A small self-supervised image encoder, trained from scratch.
Training: cautious_adamw at rate 0.0016, 10200 steps, batches of 256.
Data: trained on photos of plants and fungi (iNaturalist), 45211 training examples.
Rows from block 2 of a small self-supervised image encoder, named by matrix and row number. Rows with one number within an expert belong to one neuron, the router's apart. Each number is 500 + 25 x the weight over its row's rms, rounded and kept within 0 to 999. All counts start at 0. Numbers have three digits each.
Before each expert's rows are labels from the 100 images, of 14848, where the router gives the expert most weight on average: "place" is the part of the image that holds the peak. Only what is clearly more common there than usual is listed. The data: photos of plants and fungi (iNaturalist). In brackets: how many of the 100.
# router: slot weights (model.blocks.2.mlp.router.weight, 8x128), inputs 0-127
# up: expert up (model.blocks.2.mlp.up, 8x128x128), inputs 0-127
# down: expert down (model.blocks.2.mlp.down, 8x128x128, transposed), outputs 0-127

# expert 7
place: centre (54)
router.7:490509552521526536491458453511466533506474520498527481465556486495490484511464499491486498504491465519502522496535505504475509490507521493501519560509548492514497494536487464521532489532487500522574499485489521478494477484484453486485508493525483486534471494476456510468501460490488486487417468496515472519537522528493517471517469504478490482477512485481497506538507534471527534516484
up.0:494487475518513505522498479485488504509529486489510539490488502472499508507530507514499523501485546568529501569500481549525502502493452514524480518501478528521534483512538489541516527529467496518457497484511449520541465477453494547485464517497535492499506455510498476530482468534512501504532516489484503499503460534516463487482482451511521492498459505489443490524454521484519502527504
down.0:481484496481487502467503503493509519516520488480513508471498512482520480523484472494492447504461521559563496526524473530505489527490486487532497511517490493538527481510444481532512483536480524492486465467487516486515437485494467489493478484539507468515466465555519487531543475555490493496506484463499479531487473525490510509481507496498496462489541498447495535491467503526526551518466
up.1:491492480483477497513534513472478521513455496492534472523526462479497526513496512472462456504517530521549513500504541522498471463483480552484463507506532488520486515487540486541489516546485518430490465537467551496530450522532520460488503501503510476510490509522488505457510487528463511505525487467474485510459511504470481495524521481477491485483502479486473531554517469518501524492496
down.1:463489479464466463518525531555484533525477487535538508516503497554471532521501491475489493516492532522519485490489488479490451529505502481507471507467517479512486493508477521511486474563494524485486469516512502495506422512540504498502502508508499489535461473548569489491517504510499496512530512455496452486497495507526490522479498533478535483477535526441493509517497492501467497473472
up.2:489499478495476499511535505490472524478431489504527480522517466464506527511491520458470471509516518509543516496515541520487474486484478551507467510509554469524486492486543482552483522538490531443498486543465516505542464499508491469460498512498492456509477491522511495448514487525466496496518487466493496516477505519469489493536528495462501485477511475485463531549525474507511532507506
down.2:466489478456463455514531536549484523533477499538541499522503505552468530523505493482508499516506529516505485468476505476486445526512496482504467485469518473512480502501494523503476493535495511480476460527511491495497435515544525499513511499505499492539473476555567485477510511500505496508532518460480466486506492493530491530490511528488541488487517544443504490516496493500447510477484
up.3:508552504517494507484478481468475500525516512497514513487514541569490463512499490448509510490528474500460508513538486494535457500494487462446484522482479504502487474514503495507547518509500512502516506500499571503524516479459487513510518511495481496528514506459486535450482460487506506506476455498496546526545517513502505467519566524493546493478505476497512509520503485527485500555550
down.3:493511469484494490484524492560488517513525513508492512491496440526475511499524491501490462516476510540508513499466472509532478497507448428519507483484482477527471473522497496490472510520503508505464422449527475524508479494496532543521472498526534483507528479537543496497533479525567484528516505494475483501482483517471511492460556534483496468501542523498502490497494502515515478490486
up.4:521551498531482501498469475466475494519521504513512510494517530573503471509505497448514534491506479500492521557521465486520468498505502468431481526486461528499498498513514499513580495510501507501526502513492564507516516484458489512507511517485471508518509511458478537457480476485508498514464462502500542520537505509512488470507562504470534500477499481497508489508501484521486498520547
down.4:497512462490518498485530478532492490513533509502475519504487463521479525479537488510516467511485501528482502488447472523511488500521444449524512486505483475528473488515506516480452508485508476505475417456525466518514509500500549552530472498517529488498527467540525489501536497511557472518532512509475480493465481524471517500454536522479487486534534553510488492483486507510510486492488
up.5:468473518514476500498511510507468537476462509505531514505546479469511515513514483445533534508466505515506499490522505520479486499481482533576490539509547449543512518496527470554475503551474533444505481509483519487515486484536495468465485518509472481523469492524490471487509469503492497502520478449505463521475506527485515482521497463510495472483518476476470521528511514502488544519475
down.5:478485498448487477518533509575487534529481482531532512527514516537476534526519495459523527507489513499488490488486508482492443543506505474488484498467513462531463481520482510520465496535483511491488474492507498499492447491528518516499516495519501483552462464546560483461507505494519487512513494440506468493519501509522507526495484493496523490483513541438495505530482497479460521529479
up.6:464474502505480498505509514512474531475447505504530513506543472452497519504503492452514507508480518515529504479527523511478480497480487548574492528506562450537505523506532474542455502549480532440503479524466511492512483486532495470467486513508470475512465487528493483473506474511490497501529494452497482510472506512480513485527511488506483479483526484478471523551525501507500542514486
down.6:472477477440490477513532513572479523537481481526535508524510507540465535517525492470509509505502523509501496479484518483490448538516508476491484492467514476523463490519483517512465500534488504486471460496502491494495441498534531517511507491513508490538472465552565482461508506499518487507531509443503455477507503510522501530498497514498517491490517550445499503529490495475459508511488
up.7:483476472509512504513490476481491503510522488486511520488492499475493505505530508534491521500492558566538503566503485542522506518499457514520476520498485536517537484510532488544524526538465495513461497481510455514538459481449487542488468507495528503502499454507498479533484470539514501503538510490491494492494477537517468485486473450517520489500454503491444482533458521490522505530509
down.7:489492497476487500458500503487509515521524496476510514466493507483527478520482467500487449495466520565564497513524469515502487524503487483528499504518486497534522478506439475529516492536483522495484470462489513496522441487491468486498486480548510474509472463553517487525548468549490484491502484469499485526492472522495519503485505506504504456489535499443501542483468505522529547516466
up.8:480528520481512469478476490491492502577553520463488485498498516558487475510500481495512494508510502516474484505485469478513478465490501430479495472471480482515472472525514490492500530442496489534477510455529550498509526505493536530528518515511519510519526502474504501471486460502519512537498519508502535511525476501494545478499522558524575491486537503494534522490472496501468503521502
down.8:468472490473476488540522518573464557520457499519555503494523468548472530504507510481482478513477522539505480498498494511522466503483489467532501520478501456541492495530512511537485489546474529478466453503522481501481428505546498495479494480521511486520476485540542487501514489520517503514516520465503471511488500506514473506485524509476523480471539508470481483523510502500473473490472
up.9:480488557502503514501473494466500512484477522501517457477551492488457490497485488512470446494457489527499501546516543522453520545502533513450537547497537515512506504518497484502572474494491504487523502510455519494444510467471439493501478482514473512508497508474473517504478487472482499501474462499530484502493524507485554480497490499491497489502498485496473539549508527509528516483526
down.9:490511485544488471544486518510494461486486523531488502456485466552477512509539487505497481538463526508482485479552491472487472472497488488500503550465520491507519499538521489470505458532541506508522495538469501505485522487487514495461458509462457473497485458500513512479507516509507488502477494474457503503508481502524516480518488557434544485514572543512488519512521500519481489492506
up.10:490505491510450453549539533538470522493468514533541517515506479520496519524515516465514533514480513523509510522497498506504454492511438509532436503503505480519522504490538483569491509550476509432478480513527488477515461516542489489450479514509493485508468490517539499503507479517491511497508472456500497524483480488516485483497501453466545481487524476482480483510516501513500523513495
down.10:487501483487472468527517508559480539497488506524549499494487467516502530542518509474505489530470509554508488479499493483490450518505480466491468525478487473549510480528483482527504494574487510490497477501505489526511434509503490517483500503514488451533488463546569495469504489502530490522490513438505490502505483517510494482487518499483547487474525488448496498528524479507481523492464
up.11:484475494508502513485496469472474514535555518474510529473489513476503502502531508515476506489505520584513476531500473550508509501495464485537489510506457523516524511517502484525561551527475499526457480478531463529524480479447496518488502504518517503512517477506497480537474446531517492514532525503525513500498522547496492468483475467505548480493472490485471503536479509506506507547535
down.11:469493500478488496479502522510498516520516512469544503458500481505496473515495473520495465481474505571520494500522482509507476525492482464535526518504474512511523483503431480506509476551473498481482477450529515497524476509500473477493492477569506507552472467536518498549538454546469487500509492472512499510503483499504527494484478527521521478465530484459504537482470498537522513519455

# expert 3
place: top right (41); top left (29)
router.3:510448501508517529513476449497498512499482497515484460463510499455505503498472534506459490536510546532554508537534506526498512522499503526483504545482530496518516497518534481534558532505490499512485468484497466481452452486494467494454510477517467497514480500503464506519485487520523484503515456474518459503526537555487491473501511490477492477514457502469463519547516526470518520497492
up.10:509520492500458424517527556553484518515509512530528489521497501521515510513510537510491532524519497520479508500499489461480455472487461449484489487476492472508492475517482485536519504515488504509476488527531501483519482514474486502463555511506515494522477479513553523509521488526479518548467487482488562529526465459549499488499498486455548494466497472482510480508475477499523518508474
down.10:512525526540486485515455516544484522478472532509584505497519453515516501531485515487501524518481487574455501496494467462501469493449474478502470551504478476554531483529482478526507493541473513490498504512532509508531493505486471511484528497511493495525476473498507502489493486512513511499482516518478527533504466495530480473459456491458543487491499462469506471533498475494514505496478
up.11:490516518526459446510527569565482524533488515523536502525523473527548518520493530493509556521499469509470490476495500474471461470478485489496475526487517445521476466492522482542499494533486513504503487519516511469505462508508482497451547512500490476541467453495529511484491483502472506499474484469503519538525503463532500488505475483484524482461485476483482498539501496493516522505479
down.11:488522527528497488513479522558490508497469506506562496508546462533501503534487512492531529519489479550433500504487479469480472500440496465521456531516512468531523466529487488526487504532482496497495513518552495517538472506501477541491536514507514487545469454485515492481479496480514496493492508503489499526533479508513481506470443478476521482479506474476487451547503476484496501501480
up.12:498493527485560542522463461490520482464480496523479469479509517513474452511514486520540511509456501511508522537503529531505541525493554491482537494483495526498527507549505508465508513501483496547509517518489550476447487460480491538514453485519489556513496513480489507494477500481493513483473448496497476489506480512511522492505498504498469505516454524498488463490477561481513477503550
down.12:530524486533506488533498484503507481482541484474582523489462498472497514475513489466514461473496494567504494511466453504490469526478449491545523535519479513526525526488470543530515470503488471480496479506510451509543505495487495504503480500481525484471509475492503502526535524507541471517495504517463504491485426493496455515495514487461515534547525493489490478502515486510493523485485
up.13:491518512498469444519553548526479525523497523531534478525508512535521519537528544524507493520498488527484500486507493483474463439481467485486486495466498487525481476505487476553492502524470518511482472549518517469513489495501480503469528513513512509551475479515545526494508484537492533531484452460488517528499455474546503472473489500471521473471482466466469504506483484497512524508500
down.13:482533532530494492512464530545497535477477513511554511507520442525524490550487500504523528513479474536429510495505471431483473464479487469506475543508483478559517461524483480509498486540489528498510514494524502515536494506488480521500518498528498500528478466505517514467492489510515521509484506507503530513505460492542487485435470498474517474492509465453506508520527481490503495502487
up.14:451480535482473474514521530524480543516479521519530467505538510520506523529511511512492502494482484521481483487519511481461499469489487504494518504476526496540484521493499460541501508510471517503492463533528521458512483490528470498471520503527512517572474492527519513500482471528453523509488450456473500519489467496534527458483464509487523450463487472454455535529482511503528532511508
down.14:476507523497490502510495521594487567492484501528514511508518473550502516542477492488502516512497485509420499514491489445474485472502505452496471520503511483526485455523473480494482495514523521511511501468529492528522476503523484546515533503540479506551470472522539503458475496486499490487499494495530506493513490522531505496461468498484513449481527480438509514524493491501506507497496
up.15:494495519524513489543531513481493519489514507535517485529500518534506527539531513488505467499453499513495490523515495517455518461452546520468480526473494494535519522517488477538476496532474509493479465523509527465452508498500481524463480539486507483545490520530509522472460488471508552516491460428512478545470472491509514464473479504469491475480513470474509500517515513484485518528541
down.15:461504536502515502486488518481511530488527514512457537513502482512549478548499489502534517481465478478439499479517484440444500454517498462505498488522491467514517438500497459509497513541513495530520512485502491546509508494510497546505511501508473469512500467535513505464467480505528533512485492489559522492504495505526547472460492524525482449500507489469526527493537500504477503531512
up.16:501525498503461417509538559549484519520514507523529495535499502523530506524512528497502528514519485516480510490495484469484445464482472459480469492475486465514488471506484485548514502530487503503478483521518512482528485513486488509467550527498515487525476474509561513489516483521496525543479481471491549526525455459551494488497502495473541488467497469482509488518491472491507519509486
down.16:498533530535503487523456519528493516469478521507574508502519446499525478541482509488521525502475468563438505501487466451493465498457482482510473542514483478554530478514486478528516498543469506486503521514533494516546500505479476520492530503512506494511485475487504502489499483505519519514483523513490537525509448497527478481458460490477524502501500461470504469532520465494500510503489
up.17:503518495509455423513526559564487518520517510523532497516499484522522512512505531509485547520527485518474507487496484461486444461494460453491475493477496464508487464507486482536510502520491504499483486514522497486529483520493487495467555508505511488529471472509555515510515486527482508533472500482497552528528474452543491492499507490469546491466499473486511492513479472499523518502462
down.17:510529524542491489522464508541490522480473523504584504495521454514506499527484513480506522510481486573447499501485466473501464503437475480510467550507480473553527485526482486530506494538469507489496507514538505512533491503488470514481526502512507493530478474498506495493499483507511502501485521520478521540516460501519471484467454487462536491487502461471495464533502469490511510497474
up.18:492522506509458432515541563554478519516505503526535503536511485528546518528508521496507530513512478511477503477494495475480448455478463480490466505476497456525481462495493484558496497531488514488491482526507504476526475515499482506453546519496500473534468457513552515483515487520488523517486481454507538530511471467549492491490504490482523488470494469486498499516505478494508522504492
down.18:482519526529507488529470518528494510479479511513571497506530447502527483544488504488538521501472468555424499496490473458478465494449496473523473539515490476554524468519496491531512496542470500486499520517540500524546491514491479531480531511505520491526482470494508493484498497492516525508490512494489532517508447501526477497460460483479522504500495462477491471530526467486488511501486
up.19:496502510481470463527557526516469526511469517530524455529490529518520521537517523508495476493492491521488496494507526494449485466480498515475501489482498478530489508514494477566499517514469518501471473543549526472503500508506484507454512512507520489543491510514554522487483483509472540526483438441471513527474447486531514470496488498461529469472496469467493513518492497511506523531526
down.19:471511530518492494490481527538482556478492526508523522514495469522535491554485494496520511508467475523430504487506481435446484463511479459503487512519491476539512455515477456518498501525509525506516507481515483529533492493495485532512513501532475481520490462518529522458488483511521513503494498511521537508484473507538518466455486514471518448499521467440536518504522478513494523515511
up.20:487514515474459454527553537526470526519484524529530456527499504525524519533517539516488494504500486526487499486507516487460476455483483500484502494478500478524482492511487473560506516506473514504473473538535523463504497505502479499466523508513517493542480491515554527487495476523472531525481447453476525533491455474536512471487495501457533470466497466469479532523488487509510528522512
down.20:491520523522487492511467528562487545479487519515543518508496454530529487555480499501505514512480480538432510496498472430468476467487481458506478529515479482548516461525473472510498495532500529500507508483529486518537491501491481526508517491530493490522482458510530525468496489511513515502494495509510538517495454502542490482443484503466514464497510460444523512512517475511501507507498
up.21:497506510482469457529552531521471521515477515532527463526492529528519520535521531512488476500495485525494504485502512495450473452487480502484502490480501492519490509515490480569502518512475517498475472540552519471507509508512484495460516510509515495541480497508552528501495484520477536528481429451470508528487438480547508476487490496457529476473490466468493511516479495515512519522512
down.21:484522538524491498501473527542487551475485526513543521513493463525529495556483497498514508516471474537431506487505474437453481465507487459504487524518482477550513461520475469518495494524505529505512513490517490526531494496492477519509514494534479482525477466515526522463493483506514512503489493505509534507483463498543503469452479509468518456501514461441532522505523479513494516507509

# expert 0
place: bottom centre (58)
router.0:404392491514530525523521507535518501530514494484497526487501479510517487511487516494495512478507523446379442440483491477482507502492509486527512514514508498510504480516495498512509492506530483514523529482507487504505521516494497496460513500501510485500502482508488514500477501486482500509477473488535511519535503492500497518497493499508491503502508471515514523541522524504549513533492
up.10:514547511478488484468466509478477510457470476467533478509509507479483471527510495476531490514478504510551540501518526485479480478510509506475457540472521483525477503481527487544471496531489546479499463537499536478516476493494510502514509499499464504552493479500488503513505482493517527527556476480519497500510502506484500492519585509540475490457464502493491507515540466494420513495483
down.10:575526494504436454466481517507513523478489499501495521464506479449476495485501511506481524537509534506616566484529488456510492505521483493465502493481525476499480480489492489508514484502514543522515514497504483522488510491459502465487511468496496486532499489510482496521511510529495472524462489483479498503535522492489486511542502475543479483495490517509480492496496490490505543487449
up.11:511555518473472491458484485454475517477487498476496490529519499463507486523523521479538480509481488506549528504523516485500490495543505494487464505463518506523464474462509484517482507504492544479502485543469552505508482476475509511535493517500450489532511501528487494490473483491564513571541486489513481505491513526456528483480543492524461485470520490490478527494530486472457517463474
down.11:561543477503474477468470477503498522478482491482485537494506497471509486500467519476484492499522507526619573515535465456489502474503526481497515495518519506489476465509478478455514506490532515540516524502492513524498501487476486479506512513496499499514517503482488502509482503482483460523449468512489514524526510509490497509538515491513449491472489497490515504519494488450540513455465
up.12:539549511505462488489484473457469522463502518492495522527507497510501535520540522477481496502475472514545502529512484512532515513514509512500486501472506526520484488480483480496496502500485544479507501540479532495490510464465494509538456552507479492507511535512470476511497481463553503550492499481474493522458522544474524476451512495466448479472554464479460544507500493488503522457511
down.12:544534496502474477488490470494472502510500487473485521518503514513511469492467508486483482484528520537626573535513469488468517456477523504529485489503494532475498492514475485473507507482491514531506515515491539494501471493498472485493488544509511515503527522477495492507476486478498507510463442522480491540516488532484485499495512516490433476477497485481493528504515483475535458486488
up.13:530542505500476502468490493477474517434504507491502511528502494458504518528511507471538496522472509522556529518516498479511489468535507521485487490479506511518461485472493483512481513505496541483499487529444528493476482472471522505551465515513441511526505514517500493510521483479520494571524500484483510512484516515457522485493518483486444486478529490484483559491514480449458516450476
down.13:563525477498472470480490483516482509479489492500482520503495499480521498490465508474469506504529539527643572521519465474487509488495517502485492483507496516484476484507480470450510503486521526532500516513462510504483465478472488475499500524505488504498518510491511512512503501499500483527472483499478494524542513507495496494537510512484451480472490512477516521514509483445528472469481
up.14:519538507457486456484449525498469513468463482491540467490526486517469490524493536490504502490489519511555561510517529469474485491502519507449478550456516506516464508493510483524526470531491543483518461520516530466511472492504496476514525499503478524553479491469492503537522486488486528517537492474486511480505526491518483491518545523523505487446460494490501488538525477497458515490483
down.14:567508499498432443461476529506509519485493507494505483469517464482468488483500512517476535536502534496603571481509529464509501516521472521436489509460526477492490497486495501517523473507513517495522511494509501515472503516470511468495520466488487502536494507522469508508506511517500490518473491486498485488527539485494487497505475491543520490499488514535489481468509510500469537507456
up.15:527541515504475500491484471438471517449495520479500504529497499496514529511530535488483485498465448520537501519512499521513519511523508508492477524480503521523486479481491482495497504494487535479519507545498522485481521472458486522535451540507477492497508532502454495509481485466559514547495486497491506526466512541463531475448523492464456482470562469481457529510505492498507523465506
down.15:549526500513477480485498462490462519508497492469488534528497527512506481496468511480484477490517501529609560543516461496465516460476522496537486497504489527477500491504470488488511512482492518535496512517506539510502486490496474493486486551506516515501533532465491491508478488481488505517459437523479495545490490542479477489509512510485431474477511476484490523500513473485526469479491
up.16:527499504527460527481509483495536501504501528525490499487496498515500530474518470534442508524511497493494480521498459522531542555485492512489559486518523497488519502495505505493519490489505489505514518508440489529443469495474461496502494492490520449471504509514482518434489507482528476508465510522482439499467508516498528495482459510445521496536534489508482465469484510520526495472570
down.16:554495483515476485455514483483514542444487516530460483507504489441521515481536502502517509531455473486534527476517505508533513513522433531449508465494499476512519497486522487536531533499507512506489497499517460543505493483471533512493519487496462482502518512554486493470534480528517502504517533471498519488501512521482496473474494496520546504510495496499515483434497509518495567494467
up.17:531552507461465457453466519499462514467473485493539497496515510504470484527497500458515495497485546518566555516524514474489470474510493494468490530457508484519458532497499482531491479515486549477500461513506522463526478488496517487514511501506477514547493482496504500529537481507493525523555489470468511489502502497511490490514553531519496486459478495485501532518522480496436512500479
down.17:568510503489427440461483525517492524489484496507497500472512487477476484474496510492474520527504564505624576493517515466505491519522474508445495498471521475496479495502497497505515465496510537498512504491508494504481501497467505469484515478496485500516491498520484502515505512526505489508486474477484486499541528479498490512525476496534504474487496526517490497475502515486487536509456
up.18:518537514465468442474467522518471519483469485519540500489530508528468497525497508457495507495494559516554555524526511473485474488496499504466500529462525480522463526507498479534508482515486544480503461507494512463518454482500496462495522503507480513545472470493512495522535484512480525502548486449457508490509508494541486491514543528517506482462462487482504518525522499479463516499495
down.18:551498510485429437468478540523501526502489505511508491472517479493475489480502507505475537536503566505606562481510527465509492518523475517437492506461525472507480497501499501509508464496507526482517504491502499501473495511474507467490519466501486505528477494524475505502500513519502494503492481465489481494537537469512494506511474491533525473489486525519489494478499523483479536517463
up.19:489462508467505501523488516491468488531501528504517483478483509520474464514484513516492527462497522531483488501486539481505494481511517455517517475486460506480485501504438502463559525479486480526481499481551486468498508522513522512507495492561494569487498500447526520540544501508452533511473503501497575464489517468515505503495465504465510506501500505499526526526470539531532490523510
down.19:503551501506518540505473523497539474512479497464531514481512467489483517468502495507494520527551477554502515487482476455485488452491502487536485507508489506513483516513476503458467510489501482495494546502505513526527486542499499453530508466529516496515480479459485483518494527511472457516471555525517513498521501472502503509535522483503457566512481504490494504539472473452551474461460
up.20:508545512478483499457487494469492515464480484466506473517513506453498481524519488466537479509489515508543528500521517489488479478520498514492447506476518493526470482459519482546468523521487548475488470535470538494520466480488516492525509488504462495542504486528498498492496481495542511542563483479539486501509499516464512488512563483538469490479494497488483531502537465483435515483477
down.20:561534480497463472468481497501518517476477485500496523477509492460496499500488505483484506523521527526623561489536470457495488473511509477491509489509524491509466470495492485469505501491528542524509515494493494528503497489471500464500516495505503491535506487494484503510501515508476449525472488485479505517539522495493491521554522476524454485476481504482499508524487484453537527465456
up.21:543553503487465445480460524502459518472461496503546493489509506522466511514488535474495503486494542533570561525513498478487473471506463527476497542462509508507483548499485481522518491497488530488505473496532498454505488497532501468496498498511467533527463483459501503557547485500463515512515494485455522473500503493536482491521517515476514485476484493484497518506506489509463513493472
down.21:570504512496419432466497527527478533493491517500498491467511496480488490459497520502469532512501548502601567494492523491516495536520454523430484487466503471482491515496497504527527483485492524490499500483517493498476492512472512475488527484500486503516502516512487501522506502518521507516491486488485483501532522484498482496493472500514538468493496510531494488450516514500475516523467

# expert 4
place: top right (30); top left (30)
router.4:562505483461466505458480436534526498499532522464474495493477496462511512496499498520477491514530570542561524554499482501524502484542492494461521496480488496477492490477474498488558507481497488537478482474471463511472503532482482530498498509505526538463542528519494487513516527512510496512520476526482476468506504552498503486472511496521491502514481514500459498501451500502509483467482
up.10:497552504467482474497449549486494491537399522525530484512503505525511473481478520521488491514517519556503520501490513498492462542506516485502487518484504514478483515504494510452502479482490506489504512507525512486485507514552504500519539462507486515505490500432509542524488508490509486522468479515517476493501488443531508492545522586447504507517501492504495480514479498518486487500500
down.10:459494528468522518520481482484488484515514504471461499513499498481473479543466493501505469476488452448476453514491521506533528509493510544478538516475495518469488519493484515487525458487514502497531505539463527471489529475536490463488437511521516547463505566499497496494524503511457535479494521529529511508497513534481508495512499494502506539497537506498513546462514541543482523473479
up.11:477493508523470448538546544570486515504462515525525525519502498527537519529495541459542526536493495487468467474523466478494447503498509469512507518479507501520495472493516486507480459533484535477492493509488490478475512472498496489459498553501475483544474476504532522494495481507472509534497489458499546529522485462559514482515508493483513486468540469482497501533515494499495514514503
down.11:498508489524519498523482539497519454503444496524528491494514510499495485497516506527519501482510469530421506472494503490491431501460534456506480512505507491519500498524538485467496513495493481513501529501530502473506527504469507561472529481493536485510505444508511533531477506478516495524458477482499542511557461478496513529504464497488497496472473502500501462559507452495531502547500
up.12:465479513512459435506492547552488524518472551500530520512510490551520490530517545498499523519503493499442464483517451466504453505502514467501506518468504503518501479501500479492508481525475528494499504491517499512481540477516479478478516555517501511539479494500500514500466459488495516531478480482525523539514493462562530470492503491510551479468517455480486474523495498514524519517517
down.12:511518496531518509511488528495523483498442490520505528466515491493491499474537493510506518500532483514437512449504496483514457499495523469513501507488519500520505501517526473454494510495505496539512523503515473499497504488481508540488537469489530460521510429553506493524494499484521458505457488498478528494576458477479504536508494520532488489475472525469503464558482467499544503539476
up.13:457489511489497476518490514544453523520515510500519544508521484535483457546513488490517504521474519536493496521518457474507477452529465450526525508498498538526510498510479471494502483507466521499489473483512493490537519489463503525501463548524506532535502467549525491517498457557507513529512484483464519509504476490520513476442487482548502470474517491461495530505468547479505515510495
down.13:512510499516516526552493520509477540486456485531493514505528465490483545487531491451499526479506472468422495481472512481504477502483501476471535561474519495520483500511512494467491449479517519510556539504503514500491551482478500525485519481479489481529497492522491509534490501491527487522465530482548540515535475492476508520516470501493484533456517486503483499554516488482507522516454
up.14:505498487517470506491484487532459506465501493516509519553493474500485513508507490478504529578487527501497533533518448497515501509541540441440496493484496537496480471509467489466482496480508527497483513482498507511488539498414515539526465540511509498512500508507523515489531488478505508580499481484471491503496488501484501482455531494499497497480538498486559491504486477508475499485532
down.14:455484509488499466496509505493482569507530509446521488483531506509476464524498527522505487463486496518509504496506502490452502473512454512561483469512508491512546507495501486561534546500444478479461486506552458541526480518549504494502526521504507519510521493491487470502479467488552530508534493513488484497471505501527485478469504493550517481527488475501468467471522518512496522488509
up.15:476494501505479456535560544564484515514444509532531517524504505530522518528492530456534506546496504497478476462525478481495449491492483471504504515484513499518482482491518486509461457523485534481496492520482497472483502478495506489471509533499480470543478470508558535499498484530471508530501495460490549525517466459550510483517501509474524482470538475479507502525512481503483515518501
down.15:498499485528519498524480535500524475495441500531545484514513511492507491506519517525513498490501476537425508476503498481487432493458522469499485523511498493528504492520530487476497514497486493504497533499535499487512539505463503546465540483487532490513501450497508538534471510483520499526468480484505548525538454475515503525489455480480508499479463484502501459552510449478530511544492
up.16:449459533483519482502484547463534516530455508487527451508539509545488452517543500501488495507497488492464472466517520504468475497471537542510476531464525487528507516492530486515504497529481510465507482512525530526493534510525484457461523497504515487517470491510466524499448489490505541495485447470522471518475500473518525491483473496517515481497479472490483476515522500504523525551542
down.16:494500528505520516489497510545541556495472504518488516458513534513491501487504525513481507511524478506453515490532495481508491502516506491531484467512502490495501461524474443463495552497500497554483531498531446548504480460511464509485544495529507498504490424533528489504479487493508466477474474500506510499541490491527519506462483494533504455529483502446489489502473494497558520530484
up.17:492502503503508498486480494498455505485509460481500542495505497509452497508538478488457514471471501532515516520501442512504498480530450459553503492487505525508521526463485488520507511499483523497493500468552460516548539508443501528512467524491538509500507468509509483535521490515521536516514490499508489482482440515500491508417519451563498488506470505489477513500489517541496505522508
down.17:475458512449488478459505502485521473534525511484507483523504549512510461535497488564521499510488540544558483513503512526460503476501514516516471473510494490509514470502484482560488533516454491472446467493471505505506435527542498519524499492518507495500488480482500481463494493498508510489543457482464480497465521514526527494514504473522496473519472511487499491496473526486502518525561
up.18:465495507499469439502482520501489516517542499490512538489510524502480446548525493469524510493455522514513493526509439490516455465519468522535475504499504491530521535467509483534514490561447526482493479503500488495526521467497493493492456527494508529521494461535492498521499458558526522496517472479449498505486484501544502494472510469558504477504491492472488512491487531497484516515512
down.18:520515469532499519510501499490532499506497502527462484516488476514492525485488509538475466526540468466443530464501514493534522494496502461450505505492509527430476499484482496426485486456545471549542529527513491507474534488482512525524514475492505496530518505519523517521511521485497471512463519551505514540544476504465497514497468551488487513491511503507495501496492458525503481498458
up.19:457473521471511472515516543469510513529449502529528468530511528542486475541523505500513491483488506489477472461517540504480481523478531543473482502462512476534494504472525483525506495537475536455496470526488543495511508505507484477481537489483516491529478493505515528489469494512492563494512456455483486501465479479540518484497487507525523474496472480478493484518519494513490525555566
down.19:486501509508515492496473535503517550489488517521505543473486513478521473513500520511507506480508467525429509471496486434498458483534481477519509465501480499520500479502497451462521539480485511523481529479524450551540546478482514517499547497513510513485532453520511505530483482525539511528485495508492557506511460469528508494460474522526505476533488494451506491489507489487539520518504
up.20:465481519478507472529559535533476512527465497537520496565503526537477557541489529501503488518501505493499460479506531490482476522504499480455529488461501517515459467474481494520512480480484553493481488542447485453521512489493503481488526528498499526521486500490561515498517502540473521524526477469454508515484453480541503492502497509477501484489470487473483541526500500491491506497513
down.20:490496526495499460521482545499469522509474510517549531535484504495506485540513523491508486467519503555464494494482508438481437487496514475507525518466466523546486478510511484483525500480458521481486515493492511470552557499478509513483531517499527517490520470496499511512476490506538548533509462476493558516509446464531507508487486510488501491488486464456507506535518495459514515523491
up.21:465479522508473451498527543505502518529515559507525523509497479533528497534531531521533510510486496487429438461518452466500460492499505477492532522469494482525480472484516479495496465507486520500499505498487524506499558468503499490477500522504497509537485489514496537484469471494498524512476479472520539535510493460547559470481500493508556484473510464481495505511495496516503520532518
down.21:490507499530520499509477544482532487514461491520491526474512486498487475496543477532531512501526481499417508449512499453524458466499502478515521505499508500513503485513527475449493509494497483533512520485511471513514537498490514541496518467497527486512509439553497511503489493494529485503468488505503549498571459465495514539468494512539484501493469506477526473538498485504540511543470